Weights of a small encoder-decoder audio transcriber.
Model: decoder layers 12, decoder activation gelu.
Training: adam_atan2 at rate 0.0011, batches of 64.
Rows from block 5 of the text decoder of a small encoder-decoder audio transcriber, named by matrix and row number. Rows with one number belong to one neuron. Each number is 500 + 25 x the weight over its row's rms, rounded and kept within 0 to 999. All counts start at 0. Numbers have three digits each.
After each neuron's rows are labels from the 100 texts, of 14976, where the neuron reaches its highest value: "tokens" is the input token at the peak. Only what is clearly more common there than usual is listed. The data: short read English sentences (LibriTTS-R). In brackets: how many of the 100, against the usual share in percent.
# fc1: MLP up (decoder.blocks.5.mlp.fc1.weight, 1280x320), inputs 0-159
# fc2: MLP down (decoder.blocks.5.mlp.fc2.weight, 320x1280, transposed), outputs 0-159

fc1.98:520522504516498505537462522528490503513493504522542444508531524509497498532506473531527463465485497506512431470474505564502513500511473514518493484549521490489499474478478492515490470488500511519501515506492504527515498484542461451503529499483492510519487486462499506488477483513478528503503487483501552511507518506511479528486530472491509490520531510519547481514525466542510532453446499509468485505508514520520471471465494518509484454487438477484518494558497508465524514517501522
fc2.98:483557482484491485527474518519508507487532488513486504510513510538503481503482514502515463474482512513513481485494462467486519536449486511519503456507548490491512508520487519514518471494516540510546506491477486517472552506545500484455509497434489494508514472492484504492513533502568494520502479531509473521503479555443487496503461508539516491491514502488488474515513438476474526448517519485518532518480505527497487505484498535471495507507511517526507508571494506493487527495520518
tokens: "e" (84 vs 9.7); "m" (16 vs 2.1)

fc1.255:516507497482529497497486485510463512504468538495502509480498489510481508464514512511564503477484527470500474527541499506509491505495493496544527501497526484517464523496504486541493505531513484533481452536478504526552487459482508497514486490502510486514498443518515481505518453458485478534497503536490494485494515495518551530454540499483486467463491520447540484483501508457451454462504528489527496496497521470509484501436511463510518521474505487516507518515543495507517482532518504
fc2.255:485493502485523491506540477508479506467499566482509503487501538557486508527507527539506479479456480496507506493543504492459548511488459461522526483499510515469476545513487504498441503519450505477506498496470536512458478479515529500483536496566458474483430429555507486474527524482516480473446505540494525491478481500493545471518491495480528509497515504484465511475471503481489483479521488471493520510491482506469481482439525515498480454501520474495463514527572565545510523499519506
tokens: "a" (50 vs 6); "t" (50 vs 7.1)

fc1.576:491513508527482566495466520448482475515489523512538496491477483477478540461461461520462511494467471487494502500521511480513509501515490463476453489477508510445529500489486532507473482504540488501474486512499500513518534475487498488471528463487459499490490535525518482487474471479507496485517486527510500532491483484460467488515554547488489507461471528486559475523515551501497497518522498509476543513519522498487459506506510529495519551489493518542548518533495485482492462493539505
fc2.576:463503482450540511470451503497508493429507503456489457475542467503486516482444446553527463485508488522528540448520491525503499522512471536503479493509495484449448507496503519476508487477497489513503477496531499530486456502542529518490488472498483537494518450496476515504535503487495490485522511549509477493459521551518505452527447497493504494500507519517464503478529464510521497527467502471495523495510461515491479495485471517519483500501494510481506528552531558509542510516472516
tokens: "y" (58 vs 2.1); "t" (40 vs 7.1)

fc1.615:501482470550516512485519515484480548499475556488550478514475463473501461527539506504560490469485515482542437491526466516522497484514544491493455489494452486493494479499481497509502515490496503420492526527494477508485524485491493523522511518494482507474488458492485506473570493475489542515473521493503490528514542502505490515440519501516515535438499468528513477483506477529486468509501512516444509499552494493535460473495518522493484504473463475509508515513485501510525489526512487
fc2.615:509489503487474470425495516517540457515515531476510498498507470514518503502503508448497485499512482462501519490457510504493543541555502441497522503522503573516514526506481518494484509470536496504518517541546481533506474501508482522488519490499450504485506462458495491509524489516500508469445505465513468535497504482511504531511536534524467448530510511515477541484452528494502534528521513572493432499474493481515508492515527501468538478536518509525520552496523495538499507559492507
tokens: "m" (31 vs 2.1); "p" (15 vs 1.2); "<end>" (13 vs 2.9); "w" (13 vs 2.1)

fc1.87:509526520473494506473487472464487484468490486468511482500501497479480506465522480541497512534461514516478519522519504526446457504521454508474464510518553460438497491482464579514505476509523540483491529504509484532501490507470519471501524475503530528465522519470468478503519510484498525508510500504498478559532547502510504545493506535520506492500488475491504454505514497521500521500451496461496511523533493497521496511490544535450497538508513467515462537553474531487530477472502523
fc2.87:497532459463485449492540479527529532522474560479538496483505469534496490503487485493466464542525491515462518498517482498443526439536495503489512482461541487467467492521577506478489536563508507513518524506497497522559480489507539491504503460499498529496522481520503498517527544502501496503494496514472491550518487506514514501492482527510522510537457501499504523499491530476481484498499517480493437505466455473522491486489526511464480519515415491504447468501540515505529487556467481
tokens: "l" (68 vs 3.3)

fc1.149:532502533480496508488457518519485541500498477508528502451470503488466451487507500465509477487519538467491477503497500545494512482500515514509523524462455461468471516473516500525495508536503515499493504515484486454480500481546503481503486521500506495477484494503488479475522524505494491545498517516502534483493500522487462507464519495512507481448471541469469493521537521481459483462513488503498507533544493492485505523480543524471474521474500501475518536486513506469449487553524491
fc2.149:530524504535487521496497483453493504472517510474491489530501500496473540512493529518511436495458463510482495487485535481485519514503530534506530506482490486517494497487499510486508511494488476475483518513539469529500498492514479463528492542524509479525504492480471471506555469518533468540505536453552477450495505530524522496570480508501486503476490488492475514481551487540499479513502543466493538512485506489503525494488546510531451487490533502480497475486501497501509498522535518
tokens: "a" (66 vs 6); "i" (22 vs 5.4); "b" (9 vs 1.1)

fc1.43:497492544501480554448472533487526529496529483489546525490509542456484503489513532486507558528497470431476490501493487535510485466509508454504533513490495482507510531465505511494535507502522533493499513473476488478478487488507495548517518469534499505495500514454510546507520439503493521482488498503488516514495485498463506489468499515472502527521463486476486491492483528552442511521499509491480494457526550474498514490487468496540528513487504514505517466485519498480500480535533494
fc2.43:530488464474527486525529525522535474533517492450495480527494499515545501563508493519490496541472468513477507489424512512508488546450546457509485518518461491551511535501467543518493505487520503489474485478489481513459486496514513504509488536481508510528537536480478560488497524523487475476490499471492467572507483537510522459490508495512471463497463519498521482492478503500530520486468530507476490481485515514466523495478498554503538473491508530459474504503503453516463476493505489
tokens: "f" (57 vs 1.3); "s" (24 vs 4.8); "a" (14 vs 6)

fc1.649:533500525480551496499503534450514493478448521522537523477437493482472531491481479498516515466530477514485557542486525523513448445527513485489496481484500455482515507487482541459499483509502507473502499504492457503458523560489501468500507490492526529492529479505474515496494465518484472522522503530541506543498520521502498547462509507494491494483529528518494510481515497518510538493505498454529531486545495456504518529452485549526521509536505477526469483501485527460483490517534468
fc2.649:428503464474466495490496470523503536510475474475505537502503497499485505485474456458475496527512479512508477477479474499522517529540533482496508468529474453484481514426535503506479533499504527514501505503533491461489503518485511496530471499469496564492542466482513471502504496460487504498492510509488500450509465457527505521558490460466534496529503480523520467483500556487445471522517487468538508484492523507541465511473477528538478478489500502512487501478476501525521507547505546
tokens: "m" (62 vs 2.1); "'" (19 vs 0.7); "r" (13 vs 4.3)

fc1.400:571528514472528486463498490527514514514471492462507477469497537430491474513463520469605541475517507435507491479490519531467497516467527447532487552484517515512533538498485508490503507510505470491506508503546493462489509467490509528472481512534523463516488483465498521459501510551466512486466519525489497512489541462482456502488521485505528482485490510501516497456507549492488505478509521511499521495528486504510503532499493544499525503481539523477475513510480499485480476535488544
fc2.400:501507502484482522510522488505490482521490487485511474478503517503521498542483468488494516493534509478472479480467545495516506495476528528531497555517480518448531482514494478479468490530458464516467465499542445469509492501479506494509538436559536502483522519515520434485509507517509464489512486472493509527542542522525470475509510521480495462476475507548516510509532504470499488492483502503525512508513493455497529486532475551484454544461466526526473526513504551483463498460455470
tokens: "a" (76 vs 6); "l" (10 vs 3.3)

fc1.218:512506530498476510487467527479501545483516527542490487475491469495483467509487532521543523425460490494533532531490442482502469539499521486501520497477497490484508519529511533501521476520543514465510497516487532539473502490484487494517530479475537524509483547502490504483545503523512481485472501461478493489459510481471526530501517492485511512501488494480490461518480493494483539485483511497512515475553481489513525502502481516475495502461520439541514538486492491469557478512501524
fc2.218:483542540475490496518498529496485453504442510509493496511545519461479502458490488482495538506516474465518526480522520427493492475472506499469496480497525503486471527514555457459511516513475504512463502469561506505485546546496498459480485513505518516509495472492507523516503487475528503474498486515439479495508482437496476472528528492485511499464517500511514559469524536511510503561543438492516539471529515500504508522519523498504483527467503445511493492502531506501504537484475511
tokens: "g" (63 vs 1.5); "p" (30 vs 1.2)

fc1.386:504521484553511467495473594493492566512516495506500520508520538495484481480490533482521516487495547490525492503501520492471481534502501506496465488481532488481529507538487516570488526518491510495498536472531539485474508475495537519488512516475457457532542502523483530526487504475487537516515487485495506508471495489494442513490518542480512496495474538479545487510472512531466498487506500508512525519515503501492410489503487485466482484499492489504530507527515452484471482508540515
fc2.386:469479526457493471518510504478556443532516473517465468498523534528522464512485496521511498464465506536470480491515525462494484493494510543501513474557482539530458512490503492498517496496493545535467510483515447501503522509484508507485495516449506486514539502475488522508521502510472490493498511527520514511515485523502524525442445499523486485494486478507462502524498510493529529449462463546478497519484495514481553512502522525476501518527510513476490494509456497541495543469474483
tokens: "g" (53 vs 1.5); "t" (25 vs 7.1); "l" (13 vs 3.3)

fc1.645:489463522531548496502491512426498493493493503538486492477499511494457508475509507529494515474492502466516524508476497475480499493543501506501522508537466512474557523495480520518505503480530484517515519497496546475493475489505545498497468477462502539518518531484508489513513512540521516522488498497496531538481492514453497502499477542494478481485520479506487461503499512489510547445482514523511545514515529473502459504478521576509457476459513504503515458520477506485486474540528439
fc2.645:506502512498531531548490502491454520529489483464467481508491503501547458473534500508475483513508498489514459525502495474536483503476488455487527489445504528518500497500499516484508531549456511508449488512513523497485504527496552468475509518530476479549469523512562500511490519473467463503520473542490509452516521481504483512521473438503486539502515538500480444509485475534525510500541470524490486489501511493506473518513516501490503489484520505540510562477500540486508502475501583
tokens: "g" (43 vs 1.5); "r" (37 vs 4.3)

fc1.593:484488492536507491508516518450524525484505500458518504450461473524509514488473510507504551493499509504521517479443495515471492507538538518484490537480498519501508478463471518491479520499508473504526508463483491483492488519521538534508486485498487477497523472478489542484527463474499548495533558523566485513468526505479440517472507504539475531429541500492538457527540509503495510524483499486501505440513517484514506502515510504501516503456538507455555486493439564479502471521478489
fc2.593:493469499461500470485503477516545507528537497522470526493493513510531490481458529515503503485518482497477498517483526480502556526516516512499501540500474496531520482470524503502524470503512481502520532528489510530527480478498458515526466566519530539497574521467484522519464486473496488502460527466461484457521467520460502518496499474533500484518506486511513469507518485522521497465485529511473487499482465500428489493471567491499519495539491525543503527472438503499508498500522490
tokens: "y" (99 vs 2.1)

fc1.734:504491509525517535517496541503457546454470509459491482512501551484507497497521527490516520470523514488516497479540495490461496516497555500543451492500513509526548513454453501561520494471500506484512486522519485505495469529534528511520489500476506486498544498477512547523525481514497522473551488529523508520471508494476473527537510522489468525500517514540534488545517501517463535508492532462454520494542495478530515512489502497497489516439483469489502492516498523503502494528506508
fc2.734:500482465472513512513504501514525499515507514569523511519491468473483505491551505576484515480458537509479529541475450506540514497474539511516520500532526510458511491516503516513490478468489498521513553477472490534509484499488474474505530519506485481472511499503495514522460517496522513468488547499488499521499495463503461508497488510531507523535486535498524497513509510480558498501485489468487475521503522484509486496472466442424508513436514466535498488522504462491542492516498461
tokens: "w" (58 vs 2.1); "s" (30 vs 4.8); "r" (11 vs 4.3)

fc1.380:513480521537455537502531523479503433464475498527518445501476474519461530433530507464499484496517519572466531515501516477489530498531529511481504487544549452494511532488469503534477518470508487477471543532437489504511501514520508506487528475526490518501522484494498519537516488499497519505482527527476526530514489517468486517491507471534532525493480490517514507487489500577517477486491516469534506525516503477496521466502524478428552530534491472458494503488528499452503494481542484
fc2.380:527476479438519501507512500540523522490483470467508489498485502468487525504529530471492517510523470488476517486531489517467478477500472498453519579472542523461487549473507481472516477542539486559493514528493489490554533472469537474452472503511531513488471535504490408470496513516509532487529517485509537502535492508550460496480512455532501504508537475474497515485490495458490480497491478550473498480516509501497523521471485529465498488478516510488500494499504494485524543514502500
tokens: "w" (35 vs 2.1); "n" (25 vs 4.8); "m" (20 vs 2.1)

fc1.557:563480478515483518508537495493527494505495452459468507488503559525491531468462476500543526490499516502555494487453530512498439522542490526482476490496506521490543487479482492517533518488505523496490490475523479501492475502489510555455511517477469450498476482460470522498521479490494540477504536510535482516487540535499501523505512482480506520509497467480525481500525505514508511508546540514458475493537487500487516520515532494465496532490512510470519468523459499496480520521514495
fc2.557:497477454474527526465544482476505561488526527525521481492491476490540499472475507509483536519478535519527548483487504501507491514538469484519506494502536507508520473486468533532495491450483517494488514481491476502532502539550511500468485477470475546435487473455475501537504521497502448504494500472502479528482537536524494514514490473499445540494457449461490466505514504527489465508525463494493533497476485526469496511544467495506519501491512464458540524504475516502520509459502470
tokens: "m" (63 vs 2.1); "j" (30 vs 0.1)

fc1.161:521524569556498500472470480495536480469530491511508461507443485537459489521518544529549480505523521461504499462506513543501477480491550457511520479526501512465519513509459524512530504533527501491494520514482487480525478515488535511520471550496508506462501525536473533521479484523505535468525523508504553522496506515501502533489493478516514505467484496486548493499540472514523506486460534474481492503554482454485490475447482483495503498474463502501477488526512485487467471500503509
fc2.161:473487478482522468498499494542471544506527506479532459499484471480498489470476499532513474485506518464516500494504500469482524500481529464503503546529485572481489541493525489478486498531525492492507505498547497463472501466509512489507491494535503530539500515504487518455463541490540515537473474474496462507484513468483487510515512500526502496502504499498533465514503455462520500474478544522457467554562493524485460485514492504454524472506500490481522516509502535524502522498480568
tokens: "l" (53 vs 3.3); "w" (18 vs 2.1); "u" (12 vs 2.4); "r" (10 vs 4.3)

fc1.673:481478556456444513492496502494500471496492461464513496454428514521504512502537474509501486458487531521501499506496486508467545523524525485469534490478476519507500502460446504478562512520564485515478525563505488483477514527476522451499499531468538507473470498471512494485547446488505497467494475494501487509513524522488464509540513497529521487466499497531479498535507542451490531508485515473524514476556505490506528523457523536495479538488507485466531480506508551533491467501504479
fc2.673:504479530549532507504491538481488473496485489499470518476529517449521495510528505521460448462511512480484497488514520530500507506502487491486539428479464507473523496526529493487484502489490502505504488441516527513502493488512533474515486456491502456488472504520521514554501500518535506493551484497523504462529511534473509510520479511518449534530513534537483486524549469507526478499511467452468498490496517512566481516465480553531471536506514520503499501463505492503536494502481441
tokens: "y" (27 vs 2.1); "i" (17 vs 5.4); "d" (16 vs 3.4); "u" (9 vs 2.4)

fc1.174:529495521516515530449513498516488527491561498539509531520500483506478500466497490492484526463494477474462468535477457505524475534539499468496516505456519451502541494492514501520473461523493546445538473501481501511524487430499469471531455499528520493516447492490466501467533446488495468523468487491523499531506491537485524526417500547475484487483433502493494505501505544523497464441535490490497516479505568519494485538468497493527550528540502438502519532478516505481514490472522467
fc2.174:522531550515486539453532493493496490497527476525483554496490523504511490548483509529492485480455565483450451555553472516480494539472487475459475460520499475525526499465483498528490474503502503522508452498485503504489471480496499502482470516520508516550474497495477502516522503482501498457495471504484509443504485529504513489534465534510520482551515499508519509484471493508540490464499502525501466521482499489464480494477540500496497484483478481493473498477467497525469498479510523
tokens: "e" (71 vs 9.7); "n" (29 vs 4.8)

fc1.146:493509498490517501476487490484501534456464504510495509449523529539496483506459499543486553469505497493477529530516552494503472533502497465521502509496473473514497529480477489518473475481481534520488498528475480512490526507494524486500508502451517523439516499475467510487538478488488484462541468480489507516469528478509493496518522525476492500472508473482563476526463471491495494511480531530480524498527508471484506548477499479473476498471500498473539521508522494501479451488549498
fc2.146:529506529478471531547486502550462478477471484463507430502510558554479516508506480514527473481520500468503506488477468529497512525481524532505485480507520518494463506510472484489530491493496521480481525520472490479467470466500528507447464489456520490544504464515487489522529530466503512523516470501514520483480487486513494520520544441508481519525512496548486516528499522503485494503480486444533472514474492473504490506523484493476530536531511523479474518482513504505454531508476508
tokens: "m" (62 vs 2.1); "t" (19 vs 7.1); "a" (17 vs 6)

fc1.55:534527482493517484457488488461564482496506495503545529434455530486521494504509501501493493479520520490488524449548502516491473520552493466517515533509500493467493480520469549497494542509494482479509533546516489424487463500485501518485486505465528484468508476524461507505505476546461524484506472509493472493509505522475476517515462516459538479461473490568458496492526483512463481513511533498526507521576504470519498507469495542493529482468508525460528528511493536425464532516512485
fc2.55:534478505459501534514470479487499461531528538475517510484489497496463503468534483515463532509490500481463510496540470457492518471488505531471529509532516460467485478517474507500482512547493474544500502522459511525495521501517512460528515425544510538500480479491507457502513500529509502508530487501451534512517522478501519487465446519471508548492512465544502463448532501508502490485473492504554493542543514514523504460512455531501512525492463534498526469498550471449520515528517494
tokens: "l" (88 vs 3.3)

fc1.714:513499526513517489491524528503518538444467480527512511460481494494518485471475436480495502442495493515457507470466511502517501517540543524548475544476491483491478462472496521504463472506496513471473497455496510479506532523536524477494497478482507477531498491512497555478503487487498524526483474500508516526507492519506520530481558500493486545454484528533531502502547487479525491493510480455483520484513454479495529503485542491520483553537524486470512499481504520462484490508537501
fc2.714:499548518516497503486543502447499526487517499512504489464475457543498545517481493525472522500468483496530548496479527498478498486474511521523515463481484492566518467459503480472487527495481547545475469491506492474505543525487482482441443540496520513494508482528509510524544504488493489495507514439504487439526477531566496459544503477496494516490522505501479545514508507499514504479516493478461465499481502505499539510481478523507451516487530516495486458465521523527498454511537478
tokens: "y" (51 vs 2.1); "i" (39 vs 5.4); "m" (7 vs 2.1)

fc1.599:531489512519503529482522520461525470491521503496535476466484497525455488478525461531486467526514565546531486494519502475470475478500487531481514496532547526472511515488483489535549530491550453468527516502429498496509490484518540494483502514469470535478510541504496522499491502490542551465543513476534505523525537537486495505533546531490494505468494511479566514515507483546484564510480514516474499489496501505455485482488493507474497514493469517508470503553467443462437438473531485
fc2.599:523486468471544454448517513512530523544492511551513491473493502486522484534511511493520490552518525482482504478576515496504467478549551532495497521482532537520458540479577487488513471544511485515480547523536493518475504476483488508507533530537468490507482500493455533529454522488516528503491482525429446507481534528508498502491502511490437476504498532456556497488488470511457465495509523510486472513545472462440483518459514488473512502523463470460494552496512474515527478483514536
tokens: "l" (55 vs 3.3); "b" (21 vs 1.1); "r" (14 vs 4.3)

fc1.366:522499518468468512499493526482498461462529515552517506476476507530509549475477525521536515524543496496566510477541474511459441519486499523549464507496480496502467490490457509520524490517549499506520479543493531464520495522497528497485546464479491499513480518484458473529494473493521510486515495505482521481471525478524455515491490523543534502494500493482482467514492482533443501492503525490493492558506518465440498456503483538514529528520472520494523466545506506485493483447534532
fc2.366:432514464494494499489523533507482468511501540498525526463475505498502516515464513480505504476530499520521501533513468541525494508482465529531496491512457495548503465467485509485486502544515530495559487494489486491534507522483531478497518461482520538519522487482465490464508508479506474498479481520461519523492494483514539524492491509502499491515465521502532534472511505441518482528513505465515482539470487467484484487504466529515505492484482500510447475502452521464500516478442475
tokens: "a" (100 vs 6)

fc1.453:524506549456502484516465506507503480492496516496497492424508490520518489487514514507504514520434532488474511451479508549452492511494502513532496491518540472459506485510451524515561505488517464529548491485489525529492490537547494521519478458499541530541521559466417496514468495481498497519513508515515522509494522496469469551546519504543496512523511445507515449494483511497485546462480514532469505466494507515461456491527527538499516472500488520506496498517501518476512495481532527
fc2.453:517485552524513515534507508451470475515539468495463497553497475535474484489503493505515492514518503494468513575517518471508526485456471473486511471518498519486531473538503532512487497471499492493437483518523535535470461509482524505485501524534527503506511524469500467510489481508554482511492498505453522490505516468498465478563484500492495471534515467493493494491488467529561536517509509494492471461497497540531490515563485455491527463528497550500467501528555482469509534440501505
tokens: " " (69 vs 16.4); "f" (25 vs 1.3)

fc1.312:546474500497480520473504510510516561485484520484605544475502529483506476495518477505484509465496480505520507472519474522471485486500536495506498522512480504486526500486488550476551462488517470471553515516506486522529507493510492486490537515510521508530495500509486523468450487511494511476516530534535489519494526483493489502452506491501479475509477528490488462466506491508498479519483531489464518452499544491544477479506502550467454468455444510517499503559470492473502501505576486
fc2.312:515499493533476459460538465518540485511474487479508473502515505523467490493493482478471506512520472523457499536538516512468488480501449488502509517520486478536504505474516508497495485502490479545512483527478520524558525484489530481467525493498537514484477457452504476521548506555496459486477534430487512481518508535528530487478474525510458483545511493501509524536505505485503519488472503501535450523504536481499485500517537516523464475503498530508498495520496479557472542503502511
tokens: "e" (49 vs 9.7); "o" (41 vs 6.1)

fc1.19:556513505478477509545493463506464496499521494477490520502516516536509488484519488490531454501537531480480472519514469492520496507485492471495485483505496475438560469494455536551535485508498466487529486517499488489546522476539445500459504508488496490493445523486433483501494508490517514505505544511504535507501540506527512508529519504513504509476418456514465453545569510514491505456506504517486488503480517447491512474504487498517514509508487472509475523512510550476483493479515542
fc2.19:475484496499485483493517499478481503501515557512463539510496503474503518474508532471437485496518498512488489501475510509530477495499498487486508521491528477530507485531465466482523503534458518477503464517504537535464536509513523482503511506538497497461491493473493527533494460506519522507497520490468477541480493507493483458533465434502472482525535482507537481503473500546515520499531482477499508536500482480496537502490495534511493513504486506514484489464540455495526519528469498
tokens: " " (58 vs 16.4); "a" (21 vs 6); "l" (20 vs 3.3)

fc1.410:519506492497447512547496514520441482486519476479453529487498497516509484437473516490547493489510548462495489500545500518517491461472493448543507491515523502489521479508467514513513469507515519501449462528488488540478513509540456496490487517494493498551505498489468484491495510490549508541495463547481503470481544507511497557494537484515530490492512500504505483522488451526516481472483518522531521538484515464473477515496527498528508494492495540522487531511507490486504485482504506
fc2.410:507516495498485507494538480441508492529517481486501456496493519482498487478462517488512531532467541537529510481523475519514504538556490548475503517506508450516523518479506474478527468505522545494479509510510481476507499468479554479493481537503493507498496485516488508530521502515523472496479521451503457527484486502488522523464498482514463496505480480435537467511500481525509490497529463491453480509524467486509570513453503490501545533491486459487512484505490471572472507487506537
tokens: "a" (43 vs 6); "o" (18 vs 6.1); "l" (14 vs 3.3); "<end>" (12 vs 2.9)

fc1.697:499498495491481501500495513498571494462475491504491473440476477513549512514509520440576497476497489483450507509448473548495499507498536480520501534506465510522476501431479519544539502499488497472454517484486473455528536532489463506523475516494502455492503473468460519503508460518513528516517492530534509525492529453502468480471535491520529497449487488456517493504527491507498544501476511511511504480498506503461486524503513528443508470520553480474529490487489508469517502512486509
fc2.697:537453477498517496511510477474583516513509481472484482482494493490542517553497497505486486565482490462501473469510489489481490507448492507448505495503471489517551496464529493499510493504516512545492488468460497521507505490469517480521481579468489483521468531501536519560465510484461506496497505495522476512485515540531556486510455511549477493491491541501494488498510514457493495469518499521467492526502556523502548480464512503492491475509497528470507483509424466478524490522472482
tokens: "f" (42 vs 1.3); "y" (19 vs 2.1); "d" (14 vs 3.4); "r" (14 vs 4.3)

fc1.691:518500505542483488480514471500543481481527484513570515467463532500468493479497518531528518491502531518525488427534517502472454532509537508533507500523510478490513498458476517519499464498491515467508507482524488516530500513491521536524481501513508534455476447461506521481536442503516488474507504494545436491496529515476494535510517480467518514490522473499510461464523523535491505529493553504438524459499490489493485509487493521481504509484471497504500466518478501451448465539534485
fc2.691:478456479504506454475488492515503493460518485501523477466487472494493449504516487545476454506539522476522504496485503503499487516523476474559515521516523485509502547487518469527479479512458503486484514490502484512518525506502502492500492513547465541529490523469512509497484488519517502523492501481480515448497516501516515525539482492499514522462531494501511462545496505527475485505485507513472489495535484481503511502531494509468462498499496478485506463481477453465514482536511511
tokens: "f" (98 vs 1.3)

fc1.27:506446520498482530498497479492435537477506474492452481523501519487465495526463508475457502507472508484498521507486530512491470516494566503482505555509503475494539459477468516507534512530523524453484475482522523519541514515503497498481503468504487483530530500479493515469492477483476515510536505503499485512486496502514480487518514478523473549483519491481488502475529507460528493509496452489504514475552508492494521539503507484468496500515521516458553523472516532483512482505482465
fc2.27:478497471510505528528463512478476498465522515503436513538501458471505575499484486524464504536486483514443510513483495505524499507487470496508463537481517497489473458474513441483502495515520543482478508523527505525503538507478504458468508494528467424473485537498522483539465464532503505483526489487478469502508509515505471467521568466482475497483488531514521513483495481518507509551529466483446521480495485538509525568497485477487518490485556517530524525490488551497513499469475477
tokens: "y" (100 vs 2.1)

fc1.37:519500508540485509489444526488519549503493519500499497506500453486481504493502517493513518508497505476516504498511459542468515512513500555493509499475512487473531455510490564521487483503486488484469515506458512512475538478521514507477469495458508516469481512527520493517538500525487500488478477525518520472490509485485454516496495507505501486443456492457521496489471492519465524516511477458526527471542492460520443527505511496451500523471503497460535577487471464483533467504519500
fc2.37:480539488497515490497503487464492532479514447470480500475498492491459511506502515504509504484532500529493496450513496484525457503506466516525469526510526515515481485489528478500482571515445561505472501483505524492506491524498568512486510459511453480522492481501552510443507497477509511512491480568478487503497516540502480468496493470475521519498590534493543494524512488522511526477494508515519490521478461498488529465510482525515462495522480513488441553514485477455541500500509509
tokens: "l" (92 vs 3.3)

fc1.420:519482542474473495478475504492490510490488501516517514477498507464460554472516463497470517449477475507539520471524481495475485499471488451480513467500501501452508503470486531501496523485515438497483478549528500506503522470504517494525482523487489494457489470523500504482499459526482498489508505522539505517518525492478488507523526467463537556502496511510522518474534538486511517524511503483522541437524484464502478466468487519505503527546473516486501546527500519429504491483501522
fc2.420:514477467523518517532477521488527523497517517497477541463522494472508545534479491511504505474503493503488509536551493482503453518489473495457506506490521473474484469484492500435480535529511522498485445489475518495530532526496534468502496454518530458515493517476548497499508456480513510492530501482461470495490465497504498499497463527509528495514530510506487529461517511489489510543488444461493533495516507538495474516488522490518472495502527452519495491506500514531570529566504473
tokens: "y" (69 vs 2.1); "g" (28 vs 1.5)

fc1.583:524518506498493503509493519472495511473515465498481537524500441523552433468497479477495512502504498540454488514492502474465511506518515517529478512447541473522497484505495505535498479494524498487481479503480496528533491525500479460518486524484480493491532487515478520535512495512508474531543508502545466489524551521478501538490535499455510521469445504481530507542486509524519477505479520552491512544487509481492516500453494485485504505506543510466524491513499504472465471469447544
fc2.583:557500490478507484463514540471515494476469481517481563446532518537477504505498555500506507530514480525466505518541464467521481460487475496521515495528485530515480548513509484540485483494467531508509516475491464481535521523488508488476531502517532506534481487517507513506536502527511518500477530544505514525516521477517504507496517526531488492512566515515541487523483448501527500501492462525514453526468467476510504534452519484457471508553485507516456455505527533505508551464499491
tokens: "l" (92 vs 3.3)

fc1.44:507508511499476474499475512498496437467515455480506508526520462481472511473549455467488509485508514509504513504469502510490506523514505495480522488494486513463491490447500521505504491472535506468480528502455458519517528553509499463524521510529464516475518521504463509472507461463527494462517507533541553522559559491496465470418506508500488505498480516477505502510499497522507498505496492514522540504496547493527503471499511534472477509487506506496542504540480449490488443495527450
fc2.44:508465467483479539523494534517484543469502535491504507531551472517501514493544472502492499488474489490486481560491492504522474488468563463508489463496471495499522490478512509472507475445499507495522524526477501541498528503517460455502465498537506519486514506491488494495498487467535469483517469482506532500452508478531511493510493515473466521524484508492507548491491510511509495511463493484481490546551486468483509499490517492498474520460483459509491530495522473531491514458556490
tokens: "g" (88 vs 1.5); "l" (11 vs 3.3)

fc1.355:529514524518506487505458491519520444467521483506504505484542489560460479463531502479536502399501464505511502501473483516490463483546479493518497528538483497498450519463475525490503493509533468468486488502446488505479489523497496510469508443509501496527514508465491553509535474523531524479548487516533516524505500483455509502470495504489498536481515484454501485478499467511506517486476527507500507462536556519507521455470501534488513508505496524458516495518518510467504480505519480
fc2.355:503472503507540502478507449498516488459540486517533498440487497523479450530526502499511523497497525521486483467483505515525489502529533483512502539522482474471471522482464514537490498539540538486544533508520467511521492518453510553511537475510453502495505479480517525479551498485499536496499480508486454525505494531498505558490497504523510472512523439479496449515495473510459540481518522529463448502507517486487493482505489527490447512494492485457494518493486508474501455516558523
tokens: "g" (43 vs 1.5); "u" (25 vs 2.4); "h" (14 vs 4.9)

fc1.173:512480543476520483500496504496535531519466474501493492457496530470532437523460490486511488416476506450513478500524493546505479516495526503557503520514494476489503502487527483513515505510500460502509501526525504515503469518517506533513471457477528483508482488488491493484530508505462481491481467492483454543491502530466528541473514495492503513475482490518510457531498486456501486510496528461486542485571523478500509477464510522502455481445474459526497511506517525459507496568501491
fc2.173:496512519497514470510509494517492475508479547540496528481539497482465514473521476513498500492487476475495555447545501513532501493525479500501508501526488505531465508510478485490511494517554476561462513527495494511452516502504498485460459479521517474510509478526509494497496464528528495532522513506508487502478447537563532564520506470529540516536496448480508493502526522503485512540546489498494483470496490481439514496457465506496502492515498476524497503517534496510512525522494516
tokens: "g" (30 vs 1.5); "r" (26 vs 4.3); "d" (16 vs 3.4); "w" (15 vs 2.1)

fc1.457:486468510544542510486471516493534511524500493525484480473470478457528527519533475475492498496458525535491523501470477478531499497511524517540543503520477504503466485459491493512487482519486477441484479547498443491498484545518491478502514519520481478482552502481473542503518458517498473450514481525481464512515486515476473491498502496488487513449465513465518498512510537464509507460472504510527516528504467513494517513497527521500496486471527492451525487534515540482536508534496473
fc2.457:453486489437502507505496518496483498526475497556495514513521501508556539506487471464536506519476498531442514510499503489523479473488491535522489505522524513488471534495520529473514530503485471527486504510486509517449490491452488445526527535510525515496532554445489495509475509485520487470510504500490489521521518507509508496499489485467482568552488513488490485495511490479523486506507515494493490516502482462541526510500444460510501484490531489521480521478468458484503488511516468
tokens: "y" (49 vs 2.1); "l" (36 vs 3.3)